From a checkpoint of a small contrastive image-text model.
Model: encoder norm groupnorm, text encoder norm layernorm.
Training: 4600 steps, batches of 128.
Data: trained on photos with spoken descriptions (Open Images, Localized Narratives), 2.9 epochs.
Rows from block 4 of the text encoder of a small contrastive image-text model, named by matrix and row number. Rows with one number belong to one neuron. Each number is 200 + 40 x the weight over its row's rms, rounded and kept within 0 to 999. All counts start at 0.
Before each neuron's rows are labels from the 100 texts, of 14976, where the neuron reaches its highest value: "fires on" is the input token at the peak. Only what is clearly more common there than usual is listed. The data: photos with spoken descriptions (Open Images, Localized Narratives).
# fc1: MLP up (text_encoder.blocks.4.mlp.fc1.weight, 512x256), inputs 128-255
# fc2: MLP down (text_encoder.blocks.4.mlp.fc2.weight, 256x512, transposed), outputs 128-255

fires on: ","; "on"; "and"
fc1.376,200,245,200,200,200,200,200,200,200,200,200,111,295,112,200,200,200,262,145,200,200,200,225,165,200,200,200,231,200,200,200,148,273,204,161,200,155,200,200,200,200,287,187,260,200,258,103,200,200,200,200,262,200,200,200,200,200,200,200,200,200,200,116,293,200,200,109,200,200,200,200,200,200,200,200,200,200,266,200,200,168,200,200,200,247,200,200,200,200,157,277,200,200,200,284,200,200,166,271,200,174,200,200,121,132,200,200,220,108,200,200,138,270,249,200,242,200,200,200,200,282,200,200,250,200,200,200,200
fc2.376,200,200,200,200,250,149,200,239,200,200,200,144,233,152,154,200,246,200,170,220,200,200,266,200,148,279,177,198,245,216,192,172,257,200,179,161,164,258,200,215,242,272,212,242,200,273,200,246,200,254,200,282,114,258,253,200,200,263,200,182,200,249,200,183,210,200,148,129,212,291,189,186,127,200,233,200,200,200,153,200,150,200,254,156,137,215,200,200,183,200,132,200,200,200,264,140,151,174,200,153,151,162,200,122,200,238,175,277,150,162,164,200,276,326,200,254,186,200,265,200,215,174,209,104,200,260,200,228

fires on: "trees"; "grass"; "<end>"
fc1.362,200,200,200,200,200,200,200,257,200,143,200,149,91,200,200,200,139,200,200,200,200,200,200,200,200,200,200,280,200,217,200,200,200,200,200,200,200,200,200,115,200,200,200,200,244,200,245,155,200,200,200,200,200,200,200,303,200,287,200,200,200,153,200,119,282,200,165,200,200,200,200,121,200,272,200,200,200,200,200,178,78,200,200,213,200,200,200,200,291,200,200,200,222,292,200,200,200,200,217,200,200,200,200,200,190,200,200,200,200,129,200,200,200,340,200,200,200,200,339,200,109,200,297,200,200,312,200,200
fc2.362,200,200,200,200,200,56,200,200,109,267,200,200,200,200,119,52,200,200,200,200,200,200,200,200,200,343,200,200,200,200,200,200,200,200,200,200,200,200,200,200,200,200,200,200,145,200,200,200,159,200,200,200,200,200,293,200,154,200,200,200,180,118,200,200,200,200,184,200,200,200,200,200,200,200,200,200,240,200,153,200,200,200,299,200,200,200,200,200,200,142,200,200,200,200,200,200,200,200,200,200,156,200,147,200,200,200,200,294,200,101,316,200,200,200,200,200,200,200,200,474,200,200,115,352,200,200,200,200

fires on: "red"; "item"
fc1.108,200,200,200,200,314,200,200,200,200,267,243,200,200,200,200,200,200,200,200,200,200,200,200,200,200,279,200,200,200,200,119,200,200,200,256,200,200,200,134,200,304,251,200,200,200,200,200,293,192,200,200,222,128,200,200,160,211,200,200,200,276,200,200,200,123,200,200,145,200,313,200,200,72,96,200,200,200,200,200,200,200,259,170,264,200,200,134,94,163,200,200,171,138,200,200,200,200,200,200,231,200,200,200,200,200,200,200,180,256,153,200,200,280,200,135,200,200,200,200,116,236,200,214,200,200,215,200,200
fc2.108,200,200,200,200,215,85,200,200,200,200,200,200,200,200,26,200,200,200,200,344,128,200,200,200,200,200,200,200,200,298,200,200,200,200,249,200,200,200,200,192,200,200,200,200,9,200,200,200,200,227,200,200,126,200,200,200,200,200,200,160,200,200,280,200,200,200,200,200,200,200,200,200,200,200,200,317,200,200,60,200,200,200,367,200,200,200,200,200,200,200,200,200,200,200,200,111,107,200,200,141,167,200,200,199,200,200,200,200,200,200,200,200,200,200,200,200,200,200,200,399,196,133,200,200,200,200,200,200

fires on: "."; "<end>"; "black"
fc1.295,200,200,200,200,200,200,200,252,106,200,200,200,200,125,200,200,200,200,200,243,146,330,137,200,200,200,200,200,200,200,200,200,200,155,200,200,200,200,200,200,200,108,200,200,200,200,200,200,200,200,200,200,200,200,200,200,200,200,289,264,220,200,200,200,174,200,200,200,200,200,200,200,200,200,200,200,200,200,200,200,200,234,240,300,200,200,133,200,200,200,200,295,200,200,200,200,200,88,200,200,200,52,200,200,200,227,326,200,256,200,200,308,99,109,267,68,200,200,200,200,200,200,200,200,200,117,200,200
fc2.295,200,200,200,200,299,68,200,200,200,200,200,200,200,200,88,200,200,200,200,301,200,200,262,200,200,320,200,200,200,274,200,200,200,200,200,200,200,200,200,200,200,200,200,200,178,200,127,200,200,257,200,200,109,298,200,200,127,252,200,200,147,200,200,131,200,102,200,200,200,250,200,200,200,143,294,200,200,200,70,222,200,200,301,200,102,250,200,200,200,200,200,200,200,200,189,200,145,200,200,163,87,200,200,103,200,200,200,353,200,119,200,200,200,317,200,200,200,242,277,200,233,200,200,200,234,200,222,200

fires on: "trees"; "<end>"; "buildings"; "are"
fc1.334,282,70,200,200,262,131,223,200,200,168,200,200,200,200,200,200,200,200,161,200,200,156,200,200,255,165,236,200,163,200,139,200,200,200,298,200,200,138,200,200,116,200,143,200,200,200,169,200,238,166,200,317,200,200,200,200,200,246,200,200,200,156,200,200,200,200,200,200,200,200,200,200,200,248,309,200,200,239,200,200,137,125,251,200,109,200,200,260,200,139,200,200,200,146,200,200,200,200,249,200,200,270,200,200,200,264,274,200,200,156,200,158,200,200,234,200,200,200,200,200,200,200,200,200,200,200,200,247
fc2.334,200,200,213,176,200,132,200,208,200,200,253,200,200,200,200,134,200,200,200,226,221,230,245,241,200,200,152,200,166,217,285,164,200,153,308,200,200,200,133,200,200,278,200,200,200,249,208,200,154,200,164,267,200,205,200,200,142,200,200,147,157,200,127,178,243,200,95,200,200,208,200,200,168,200,278,150,243,250,171,200,200,149,249,200,164,259,200,200,271,200,200,200,200,200,297,111,157,128,200,184,197,200,200,124,200,263,200,261,118,145,200,200,200,332,200,200,259,200,222,200,258,228,200,165,267,226,200,200

fires on: "red"; "<end>"
fc1.370,200,200,200,200,200,159,200,200,223,200,133,140,200,200,136,200,200,84,200,200,147,287,119,200,132,295,200,200,323,200,200,200,147,200,200,238,200,200,223,200,301,200,200,200,200,200,271,276,200,278,200,108,200,200,200,162,200,200,200,200,241,268,200,130,150,200,286,200,200,200,117,200,200,200,200,200,200,139,200,200,200,200,305,200,200,200,236,200,200,200,200,200,200,200,252,273,200,200,133,157,200,200,200,200,200,200,200,200,200,225,200,200,200,89,140,79,257,299,200,200,200,163,135,200,200,200,200,163
fc2.370,200,200,200,200,299,51,200,200,153,200,200,200,200,200,7,200,200,200,200,367,200,205,200,200,152,279,200,200,200,278,200,200,200,200,200,200,200,248,200,229,278,200,260,252,71,200,200,264,200,292,200,200,89,200,200,200,149,196,200,98,200,200,200,200,200,200,200,200,200,200,200,200,200,157,200,200,200,200,52,200,200,200,388,200,200,200,200,200,200,200,200,200,200,200,200,200,169,177,200,98,164,200,200,200,200,200,200,322,200,200,200,200,200,200,200,200,54,203,200,200,161,200,200,200,182,200,200,200

fires on: ","; "on"
fc1.173,200,200,200,200,200,164,200,269,200,200,200,74,200,243,200,200,200,200,200,274,200,98,200,161,129,256,200,148,200,200,200,200,200,200,200,289,125,200,200,200,200,200,316,200,200,200,200,200,200,200,200,257,200,264,257,128,200,231,200,200,180,200,200,200,200,200,140,200,200,286,200,200,101,155,230,200,200,200,200,169,200,200,200,107,125,200,143,200,200,165,200,200,200,200,290,200,200,178,200,200,200,200,200,200,134,200,142,158,151,200,200,200,200,200,200,200,247,200,200,200,200,110,200,200,200,200,200,135
fc2.173,200,200,200,200,200,80,200,200,200,200,200,200,264,161,90,200,200,200,200,264,200,200,200,200,88,339,135,200,200,268,243,200,200,200,200,200,200,200,154,287,200,200,282,277,132,200,200,200,132,324,171,200,146,200,200,200,200,200,200,159,200,200,200,200,247,200,200,200,200,200,155,200,200,88,200,200,258,200,123,200,200,200,355,200,200,269,200,200,200,200,200,200,200,200,200,200,98,110,200,141,200,128,200,104,163,200,200,310,200,200,200,200,200,200,200,200,200,200,200,323,247,200,163,200,212,200,200,200

fires on: "<end>"; "."; "water"
fc1.382,70,200,200,80,200,200,200,200,200,200,276,318,200,177,200,227,200,200,231,200,200,200,200,200,200,200,112,200,200,200,200,200,200,200,309,237,200,200,200,200,200,136,200,200,171,109,262,200,92,200,200,104,200,230,200,116,200,210,200,200,200,163,129,144,312,200,271,260,183,200,146,200,286,200,147,200,318,187,237,200,200,200,214,200,200,248,200,200,200,200,200,164,200,239,200,273,200,200,200,200,200,200,200,206,200,200,200,133,200,200,252,200,147,138,271,173,200,200,200,200,200,200,200,200,264,200,200,200
fc2.382,236,200,280,200,200,200,200,126,200,200,266,200,200,200,81,200,200,203,200,263,127,9,200,84,200,200,180,200,200,226,247,200,200,241,200,200,248,113,200,200,200,203,200,200,79,200,200,200,233,200,219,200,200,200,200,200,200,200,200,200,168,208,200,200,200,200,200,200,200,200,200,200,200,200,160,270,200,260,135,302,186,200,217,200,258,200,200,274,196,176,200,200,200,200,200,200,200,245,291,200,192,200,210,220,200,284,200,200,200,200,44,191,200,200,200,200,200,230,200,200,200,200,200,219,200,190,200,200

fires on: "<end>"; "of"; "can"
fc1.142,200,153,153,200,238,156,200,200,200,231,200,109,200,200,200,161,200,200,200,200,200,200,200,61,186,200,183,188,200,274,200,200,200,200,200,99,200,200,200,200,200,320,200,200,223,305,127,222,180,219,200,200,158,268,200,193,145,251,135,200,200,200,200,200,200,200,200,96,200,200,200,200,200,160,200,93,200,200,156,200,109,200,241,250,154,231,200,200,230,102,200,200,200,200,143,200,162,200,200,200,200,200,145,200,200,200,200,200,200,176,200,151,200,155,200,175,200,200,256,162,206,200,200,138,200,303,200,200
fc2.142,200,200,200,84,207,192,200,245,200,200,222,119,200,200,154,200,200,200,175,222,276,251,267,200,200,219,139,200,200,239,216,154,200,200,200,200,138,200,200,200,200,261,200,200,176,193,200,200,200,200,200,155,151,279,200,167,194,271,175,200,228,253,156,200,285,200,200,200,200,281,176,200,133,200,200,200,200,200,159,232,169,200,250,200,126,200,283,229,100,200,200,200,200,200,200,204,162,200,208,179,133,200,200,151,200,200,169,188,200,169,200,200,255,252,131,200,267,252,240,26,187,169,200,200,200,237,200,200

fires on: "red"; "dark"
fc1.152,200,166,200,200,200,200,336,200,200,200,200,200,200,200,123,200,200,200,200,200,200,200,200,200,241,200,200,200,200,221,200,200,200,129,200,200,200,262,200,200,200,200,200,200,82,107,151,200,200,200,253,200,200,200,239,57,200,200,200,200,200,200,200,200,140,200,200,200,187,200,110,200,200,200,125,200,246,200,200,200,200,200,217,200,200,200,200,200,200,277,200,200,169,200,200,200,200,200,200,200,200,200,337,200,102,200,200,200,200,200,200,258,200,200,200,200,200,200,200,200,200,200,200,200,228,200,100,200
fc2.152,200,200,200,200,283,27,200,200,200,200,200,200,200,200,49,200,200,364,200,328,200,200,200,200,200,254,200,200,200,292,200,200,200,200,200,200,200,200,200,250,200,200,200,200,63,200,200,200,200,246,200,200,154,200,200,200,128,200,200,93,144,200,200,200,200,200,200,200,200,200,200,200,200,140,269,200,200,200,62,200,200,200,352,200,162,197,200,200,200,200,200,200,200,200,200,200,131,152,200,130,130,200,200,128,200,200,200,327,200,136,200,200,200,200,200,200,200,200,234,200,226,200,230,200,254,200,200,200

fires on: "picture"; "image"
fc1.385,200,200,200,200,200,200,200,290,253,200,200,200,316,106,200,200,301,200,276,200,200,200,200,200,200,296,200,85,200,200,110,200,283,200,200,200,200,293,200,309,200,200,200,200,200,288,60,200,200,200,292,200,137,200,156,209,200,200,200,200,200,200,200,200,124,200,200,200,200,200,200,200,200,200,200,200,148,160,200,231,200,200,200,200,200,200,200,200,200,143,200,200,285,200,200,51,72,200,200,200,200,200,200,200,200,303,114,200,200,200,200,200,200,200,298,200,200,200,200,200,200,200,200,109,177,200,249,200
fc2.385,200,200,200,200,265,200,200,200,200,200,200,200,200,200,200,59,200,200,163,200,200,112,200,200,200,242,242,200,264,200,167,212,200,200,179,200,214,244,200,200,200,200,200,255,200,156,200,200,200,200,291,264,200,200,270,200,200,200,200,200,200,200,250,200,93,200,308,175,200,200,200,200,200,200,200,200,294,200,200,132,149,200,200,200,200,200,165,200,200,200,149,200,200,200,98,258,200,200,144,200,200,200,148,200,200,311,200,200,200,200,200,200,178,200,200,200,200,137,200,355,200,200,200,354,200,200,200,200

fires on: "<end>"
fc1.193,200,200,133,255,200,250,200,200,145,200,200,182,147,58,200,200,200,200,200,200,200,200,136,200,200,319,200,200,305,200,200,200,200,200,200,200,200,270,200,161,200,200,234,247,200,208,279,200,200,305,245,200,200,200,248,258,200,306,137,200,200,200,200,200,200,99,313,144,200,241,200,115,200,125,136,228,200,200,124,130,200,200,251,114,200,161,200,200,200,200,129,200,200,200,200,200,246,200,200,243,137,200,200,200,200,200,200,200,200,200,291,200,200,254,146,200,118,200,292,200,148,200,200,200,153,200,200,200
fc2.193,210,200,234,200,239,113,200,200,236,172,45,200,243,200,177,200,200,200,200,324,200,385,200,200,200,200,233,192,146,276,109,200,259,200,200,200,211,200,200,220,264,200,200,200,200,200,200,200,225,251,200,230,171,258,200,200,145,200,200,200,200,240,124,157,168,200,191,283,200,200,147,210,251,200,200,200,200,200,117,213,200,200,272,175,200,279,200,200,200,200,200,200,200,152,200,200,149,200,200,149,200,169,229,200,160,200,200,285,116,200,200,200,200,248,200,200,200,200,200,200,297,232,200,189,305,200,200,182

fires on: "plate"; "<end>"; "item"; "food"
fc1.502,200,200,141,291,200,200,200,252,160,237,292,200,252,200,94,200,200,200,147,200,200,200,200,200,200,200,228,200,302,273,280,200,200,200,163,200,132,265,200,200,200,200,291,200,167,200,160,200,163,200,200,200,156,200,306,200,200,200,200,168,169,200,200,200,200,124,200,93,200,310,287,200,200,133,200,112,200,200,200,200,200,200,200,200,119,200,200,200,170,112,200,200,200,200,315,200,200,234,200,168,141,131,137,200,200,200,200,264,169,144,200,200,200,200,200,200,200,200,299,259,200,200,200,200,200,200,200,200
fc2.502,200,200,200,200,226,111,200,200,200,200,333,200,200,200,39,200,200,200,200,300,200,200,249,200,200,238,163,200,200,251,240,148,200,200,200,200,165,200,200,262,200,200,200,200,48,200,304,200,200,256,200,200,164,222,200,204,134,235,200,170,200,200,200,200,249,200,200,200,200,320,186,200,200,117,200,200,200,200,104,200,200,200,336,200,229,200,200,200,200,200,200,200,200,200,200,200,100,137,200,172,155,200,200,209,200,200,200,200,200,132,200,200,200,200,200,200,243,178,218,200,168,135,200,200,200,200,200,200

fires on: "plate"; "food"
fc1.299,200,200,230,200,259,200,200,230,200,200,325,200,200,200,200,200,200,200,200,229,124,200,298,89,128,200,144,200,286,239,252,200,273,200,200,200,200,200,200,261,200,200,270,263,200,200,200,238,175,200,200,299,200,311,200,200,200,262,222,200,200,200,200,200,142,200,200,103,200,200,200,149,200,200,264,130,200,200,165,200,200,254,244,200,200,200,200,200,152,136,200,200,132,277,200,95,173,200,200,200,141,157,200,200,264,312,200,200,200,147,85,148,200,270,200,200,200,200,272,161,200,200,200,84,200,200,200,200
fc2.299,200,200,200,200,226,143,200,200,112,287,316,200,200,200,79,200,200,200,213,225,269,74,274,200,200,239,143,200,294,220,255,165,136,200,200,200,152,200,200,200,200,262,200,200,107,200,200,200,156,200,200,200,193,200,182,214,200,200,117,200,200,200,200,186,261,200,200,91,200,309,200,200,178,200,200,200,219,200,162,216,161,200,290,200,196,200,200,200,200,200,200,200,94,200,200,200,154,200,200,225,143,200,200,170,200,200,200,200,200,200,200,200,200,222,108,200,246,199,200,122,176,166,200,264,200,217,200,311

fires on: "picture"
fc1.327,200,200,200,200,200,200,165,200,247,200,200,95,200,200,200,265,200,200,200,200,200,145,200,200,200,284,235,200,200,200,97,200,200,200,200,200,206,200,200,200,200,332,200,200,114,274,43,200,200,289,266,200,200,200,200,256,200,200,200,200,200,200,200,289,149,200,200,200,200,318,200,200,81,200,325,200,109,200,200,200,200,200,200,200,230,200,274,200,200,41,200,196,200,164,161,200,200,200,152,200,200,200,200,200,200,200,266,200,200,200,200,90,200,200,170,200,200,200,200,200,168,200,200,200,200,200,200,200
fc2.327,252,200,200,285,200,200,200,200,200,200,200,200,200,200,200,98,202,383,200,158,200,169,207,187,200,200,312,200,261,172,134,209,200,200,147,200,187,260,200,200,200,200,200,256,250,200,200,200,221,200,301,200,200,200,260,200,200,200,200,200,200,200,215,200,91,200,200,200,200,200,200,200,200,200,200,200,200,200,200,127,165,200,200,200,200,170,184,200,200,246,200,200,200,200,74,200,200,200,200,214,200,200,138,200,200,200,200,200,200,200,335,200,200,215,200,200,152,125,200,317,200,200,200,300,200,200,200,200

fires on: "<end>"
fc1.94,200,142,294,114,130,200,200,243,200,200,200,200,100,200,149,262,104,200,200,257,218,200,200,286,200,200,200,155,200,200,200,200,200,200,200,200,200,200,200,200,94,200,200,200,200,140,200,101,200,116,200,162,200,244,200,200,200,200,200,291,200,200,290,200,200,200,229,200,200,152,270,200,200,200,262,281,200,200,136,200,256,148,200,200,200,200,264,200,200,200,255,200,200,200,200,200,200,200,200,200,200,200,141,278,200,200,200,280,234,200,265,200,200,200,200,200,200,200,200,200,200,140,200,200,230,237,282,200
fc2.94,200,200,200,200,263,109,200,200,200,200,200,200,264,148,157,200,200,200,200,239,200,200,200,200,126,266,200,200,200,196,200,200,200,200,200,200,200,200,200,250,200,257,246,277,192,250,200,265,200,269,200,302,184,200,285,200,162,200,200,126,200,200,200,200,200,200,200,200,200,268,200,200,200,146,200,200,200,200,146,200,200,200,264,200,200,200,200,200,200,200,200,200,200,200,270,129,162,147,200,155,200,200,200,103,200,200,200,314,58,144,200,200,200,378,200,200,200,200,200,200,223,200,200,200,206,200,200,200

fires on: "red"; "item"
fc1.46,200,200,200,200,321,200,200,200,200,262,259,200,200,200,200,200,200,200,197,200,200,23,200,200,142,200,200,103,200,200,200,169,200,200,224,200,200,200,200,274,200,250,200,200,200,200,200,200,200,305,360,200,200,200,272,200,200,200,130,200,200,180,200,120,200,76,200,200,200,280,200,200,200,120,200,200,200,200,200,157,200,200,176,200,200,162,200,94,200,271,200,200,147,200,200,200,200,200,104,167,200,200,200,200,200,245,200,200,272,92,200,200,255,264,200,200,200,250,200,200,200,200,200,265,200,200,200,258
fc2.46,324,200,200,200,200,40,200,200,200,200,200,200,264,200,27,200,200,200,200,365,200,200,200,200,200,200,200,200,200,323,200,200,200,200,200,200,200,200,200,222,200,200,200,228,22,200,200,200,200,264,200,200,124,200,200,200,121,200,200,115,200,200,200,200,200,200,200,200,200,200,190,200,200,200,200,297,241,200,51,200,200,200,403,200,200,200,200,200,200,200,200,200,200,200,200,200,90,169,200,114,146,200,200,200,171,200,200,301,200,200,200,200,200,200,200,200,200,200,200,200,229,152,200,200,240,200,200,200

fires on: ","; "."; "and"; "<end>"
fc1.256,200,200,200,200,200,200,102,200,145,200,111,200,200,200,200,200,200,200,200,150,118,200,200,246,200,200,200,323,200,200,200,200,278,200,200,200,200,200,200,200,150,200,200,200,200,200,200,200,155,200,336,200,226,200,200,200,133,175,200,200,200,115,150,200,200,96,200,200,107,200,200,96,200,200,200,200,200,200,200,200,200,292,305,233,200,200,200,200,200,108,200,200,200,200,200,200,200,200,200,166,200,200,200,200,200,200,200,200,200,200,200,200,200,287,225,200,200,200,200,352,200,200,338,200,200,200,200,200
fc2.256,200,200,200,200,200,200,200,200,200,200,200,200,200,200,200,152,200,200,200,200,200,60,200,200,200,200,326,200,200,200,200,200,200,200,200,200,200,200,200,200,200,200,200,200,200,167,200,200,200,200,280,200,200,200,200,200,200,200,200,200,200,131,200,200,94,200,229,200,200,200,200,200,317,172,200,201,233,200,200,200,158,200,200,200,200,184,200,200,200,200,200,200,200,200,58,251,241,200,200,200,200,200,138,200,200,200,200,200,200,200,331,200,200,123,200,200,200,200,200,389,200,200,160,324,200,200,200,200

fires on: "red"; "<end>"
fc1.325,200,177,200,200,200,200,200,200,200,200,200,200,200,200,140,325,278,79,200,200,116,200,200,200,101,200,200,200,200,231,200,200,158,200,200,200,200,183,200,200,200,200,200,285,200,107,200,200,200,200,200,200,88,268,200,200,200,251,200,200,290,200,200,200,200,200,200,200,200,200,131,200,245,200,200,200,200,200,200,200,200,200,200,106,200,200,200,200,200,200,200,200,200,200,200,200,200,200,200,117,200,120,200,329,200,200,200,200,243,200,200,200,200,200,200,200,113,200,200,200,247,200,168,215,200,200,200,130
fc2.325,200,200,200,200,280,108,200,200,200,200,200,200,200,200,19,200,200,357,200,366,200,200,200,200,200,251,200,200,200,283,200,200,200,200,200,200,200,200,200,234,254,200,200,200,38,200,200,239,200,257,200,200,136,200,200,200,165,200,200,58,200,200,200,200,200,200,200,200,200,200,200,200,200,139,200,200,200,200,47,200,200,200,343,200,200,200,200,200,200,200,200,200,222,200,200,200,179,201,200,99,167,200,200,200,200,200,200,200,200,200,200,200,200,200,200,200,74,200,200,200,205,200,200,453,204,200,200,200

fires on: "table"; "people"
fc1.79,261,265,200,200,200,200,200,200,354,200,200,200,277,200,200,200,200,200,200,255,200,200,308,200,151,200,226,200,200,200,200,79,200,119,200,200,200,200,200,200,200,187,200,200,200,200,200,167,121,200,148,200,200,241,200,105,200,200,153,200,200,200,200,200,200,182,200,200,200,200,200,200,200,315,200,200,200,200,200,200,200,200,233,200,200,200,144,200,200,295,152,200,265,200,200,111,200,200,200,200,267,200,200,200,200,200,200,200,200,200,200,200,200,350,200,277,170,200,200,200,200,200,200,200,200,200,200,126
fc2.79,343,82,200,200,248,56,200,200,140,274,200,200,200,200,153,167,200,200,200,200,128,200,173,139,200,254,296,200,200,200,200,200,200,200,200,200,247,222,200,190,200,200,214,200,194,200,200,200,200,200,286,200,200,200,200,200,200,200,200,200,200,166,200,200,128,200,200,200,200,260,200,200,200,192,322,222,200,200,140,200,200,256,273,200,200,200,200,200,200,200,200,200,200,200,200,200,158,137,200,200,103,200,200,200,200,200,200,200,200,120,290,200,200,200,200,200,200,200,279,322,217,200,222,150,200,200,200,268

fires on: "."; "<end>"; "and"
fc1.461,221,200,137,200,307,200,152,268,143,138,200,278,200,200,200,200,200,200,200,200,177,200,200,200,200,200,200,200,281,200,200,153,117,200,200,200,200,292,200,200,200,87,200,250,200,200,200,200,200,200,264,200,129,200,200,259,200,200,200,200,200,200,307,200,200,120,200,140,200,273,246,200,188,200,200,200,200,200,200,200,200,281,200,200,255,200,200,200,305,200,200,112,93,284,200,200,200,200,200,200,200,200,200,200,200,200,200,200,200,130,200,299,200,200,200,200,143,200,200,200,200,200,267,174,144,200,200,247
fc2.461,200,200,246,200,200,135,200,200,250,157,72,157,276,200,200,200,200,352,200,307,200,341,200,304,200,200,226,200,147,200,126,200,291,200,200,200,200,200,200,200,200,200,200,200,200,200,138,200,200,200,200,243,200,200,200,200,200,200,200,200,200,229,122,200,200,244,156,282,200,200,139,233,200,200,200,200,200,200,145,200,204,200,200,200,149,200,200,200,200,200,240,200,200,177,200,200,172,200,200,142,200,200,200,200,135,200,200,261,80,200,200,149,200,200,240,200,200,200,200,330,283,242,200,183,290,200,200,155

fires on: "<end>"; "dark"; "."; "can"
fc1.444,200,261,200,200,200,267,200,298,200,200,200,200,263,200,200,200,200,115,200,237,200,305,200,311,200,200,231,79,200,200,200,200,200,200,200,200,266,200,200,200,200,98,200,200,200,200,200,318,258,200,200,200,200,200,200,200,200,200,200,315,200,200,200,200,200,200,200,200,200,240,200,200,200,200,200,200,152,200,200,200,200,273,200,200,200,200,200,200,200,200,200,200,200,200,200,200,141,44,200,200,200,200,200,200,200,200,330,152,284,200,330,200,200,125,200,200,200,218,200,200,200,150,200,200,200,200,200,200
fc2.444,386,200,200,200,306,123,200,200,200,200,200,200,200,200,38,200,200,200,200,324,200,200,200,200,167,334,200,200,200,232,200,200,200,200,200,200,200,200,200,211,200,200,200,200,134,200,200,200,200,275,200,200,102,293,200,200,180,221,200,73,200,200,200,200,200,200,200,200,200,200,200,200,200,118,252,200,200,200,59,200,200,200,291,200,132,187,200,200,200,200,200,200,173,200,200,200,201,200,200,128,142,200,200,89,200,200,200,300,200,157,200,200,200,200,200,200,200,210,200,200,216,294,200,200,194,200,200,200

fires on: "trees"; "grass"
fc1.144,200,127,142,200,200,200,38,200,200,200,200,200,200,200,200,260,130,200,147,200,200,200,303,200,200,200,200,200,200,200,200,200,200,162,294,200,200,200,200,219,119,279,135,200,246,200,200,200,200,200,126,307,200,200,200,200,200,200,200,142,200,200,200,200,245,200,148,200,200,200,200,200,200,200,200,82,267,269,200,264,200,145,261,200,200,200,200,280,200,200,200,200,240,200,200,104,184,200,200,200,200,200,200,222,200,200,200,124,200,200,189,126,200,200,115,200,200,163,200,200,200,200,294,200,126,200,200,289
fc2.144,200,200,200,200,200,151,200,200,72,267,200,200,200,200,157,0,200,200,200,187,200,200,200,200,200,297,200,200,200,170,262,200,200,200,200,200,200,200,200,200,200,200,200,200,172,200,200,200,97,200,200,200,200,200,294,200,161,200,200,94,208,79,200,200,200,200,200,200,200,200,200,200,302,200,267,200,266,200,186,200,200,200,224,200,200,200,200,202,200,147,200,200,200,200,200,200,200,112,200,200,213,200,80,93,200,200,200,163,200,88,200,200,200,200,200,200,200,200,236,423,200,200,200,200,200,200,200,200

fires on: "red"; "<end>"
fc1.240,200,277,246,135,200,200,276,200,200,200,200,200,281,103,173,200,200,200,108,200,200,200,200,262,200,260,200,200,200,243,200,218,140,200,200,200,200,200,200,200,200,200,164,290,153,200,200,270,200,200,200,200,239,200,150,102,175,159,310,200,200,200,200,147,200,200,200,200,200,242,89,168,200,200,135,200,200,200,200,237,200,200,271,200,140,268,135,108,200,200,200,132,151,200,171,200,150,177,200,87,290,200,279,200,232,200,237,200,200,200,200,200,200,118,183,200,176,200,200,200,200,138,200,200,91,162,200,121
fc2.240,200,200,200,200,315,47,200,200,200,200,200,200,173,158,39,200,200,200,200,341,200,200,200,200,141,287,200,200,200,294,200,200,200,200,200,200,200,200,200,247,263,200,229,245,62,200,200,200,200,265,200,200,126,283,200,200,121,246,200,139,200,200,200,200,200,200,200,200,200,215,181,200,200,125,200,200,200,200,44,200,200,200,345,200,136,229,200,200,200,200,200,200,154,200,200,200,120,165,200,127,119,200,200,147,200,200,200,310,200,140,200,200,200,200,200,200,200,202,230,200,235,225,231,200,246,200,200,200

fires on: "trees"
fc1.257,200,200,200,200,200,200,200,200,327,200,200,200,95,200,200,200,200,200,200,200,200,200,200,200,200,200,268,178,200,200,122,200,151,200,200,200,200,200,200,199,148,200,200,142,200,84,200,200,172,200,262,200,103,200,200,200,200,294,126,273,200,200,200,200,200,200,200,200,118,200,200,200,182,166,200,272,200,200,200,201,200,280,200,200,160,118,200,200,200,200,200,200,200,303,200,200,200,200,200,174,200,200,200,200,200,200,200,200,200,295,184,200,200,200,200,200,120,280,200,122,200,200,200,200,200,200,200,200
fc2.257,200,200,200,200,200,61,200,200,200,200,200,200,200,200,85,200,200,200,200,336,200,200,200,200,200,200,200,200,200,257,200,200,200,200,200,200,200,200,200,200,200,200,200,200,91,200,200,200,200,200,200,200,200,200,200,200,185,200,200,45,200,200,200,260,200,200,200,200,200,200,200,200,200,200,200,200,200,200,104,200,200,200,323,200,200,200,200,200,200,200,200,200,200,200,200,216,146,200,200,94,200,200,200,200,200,200,200,200,12,200,200,80,200,200,200,200,200,200,200,200,200,200,106,200,297,200,200,200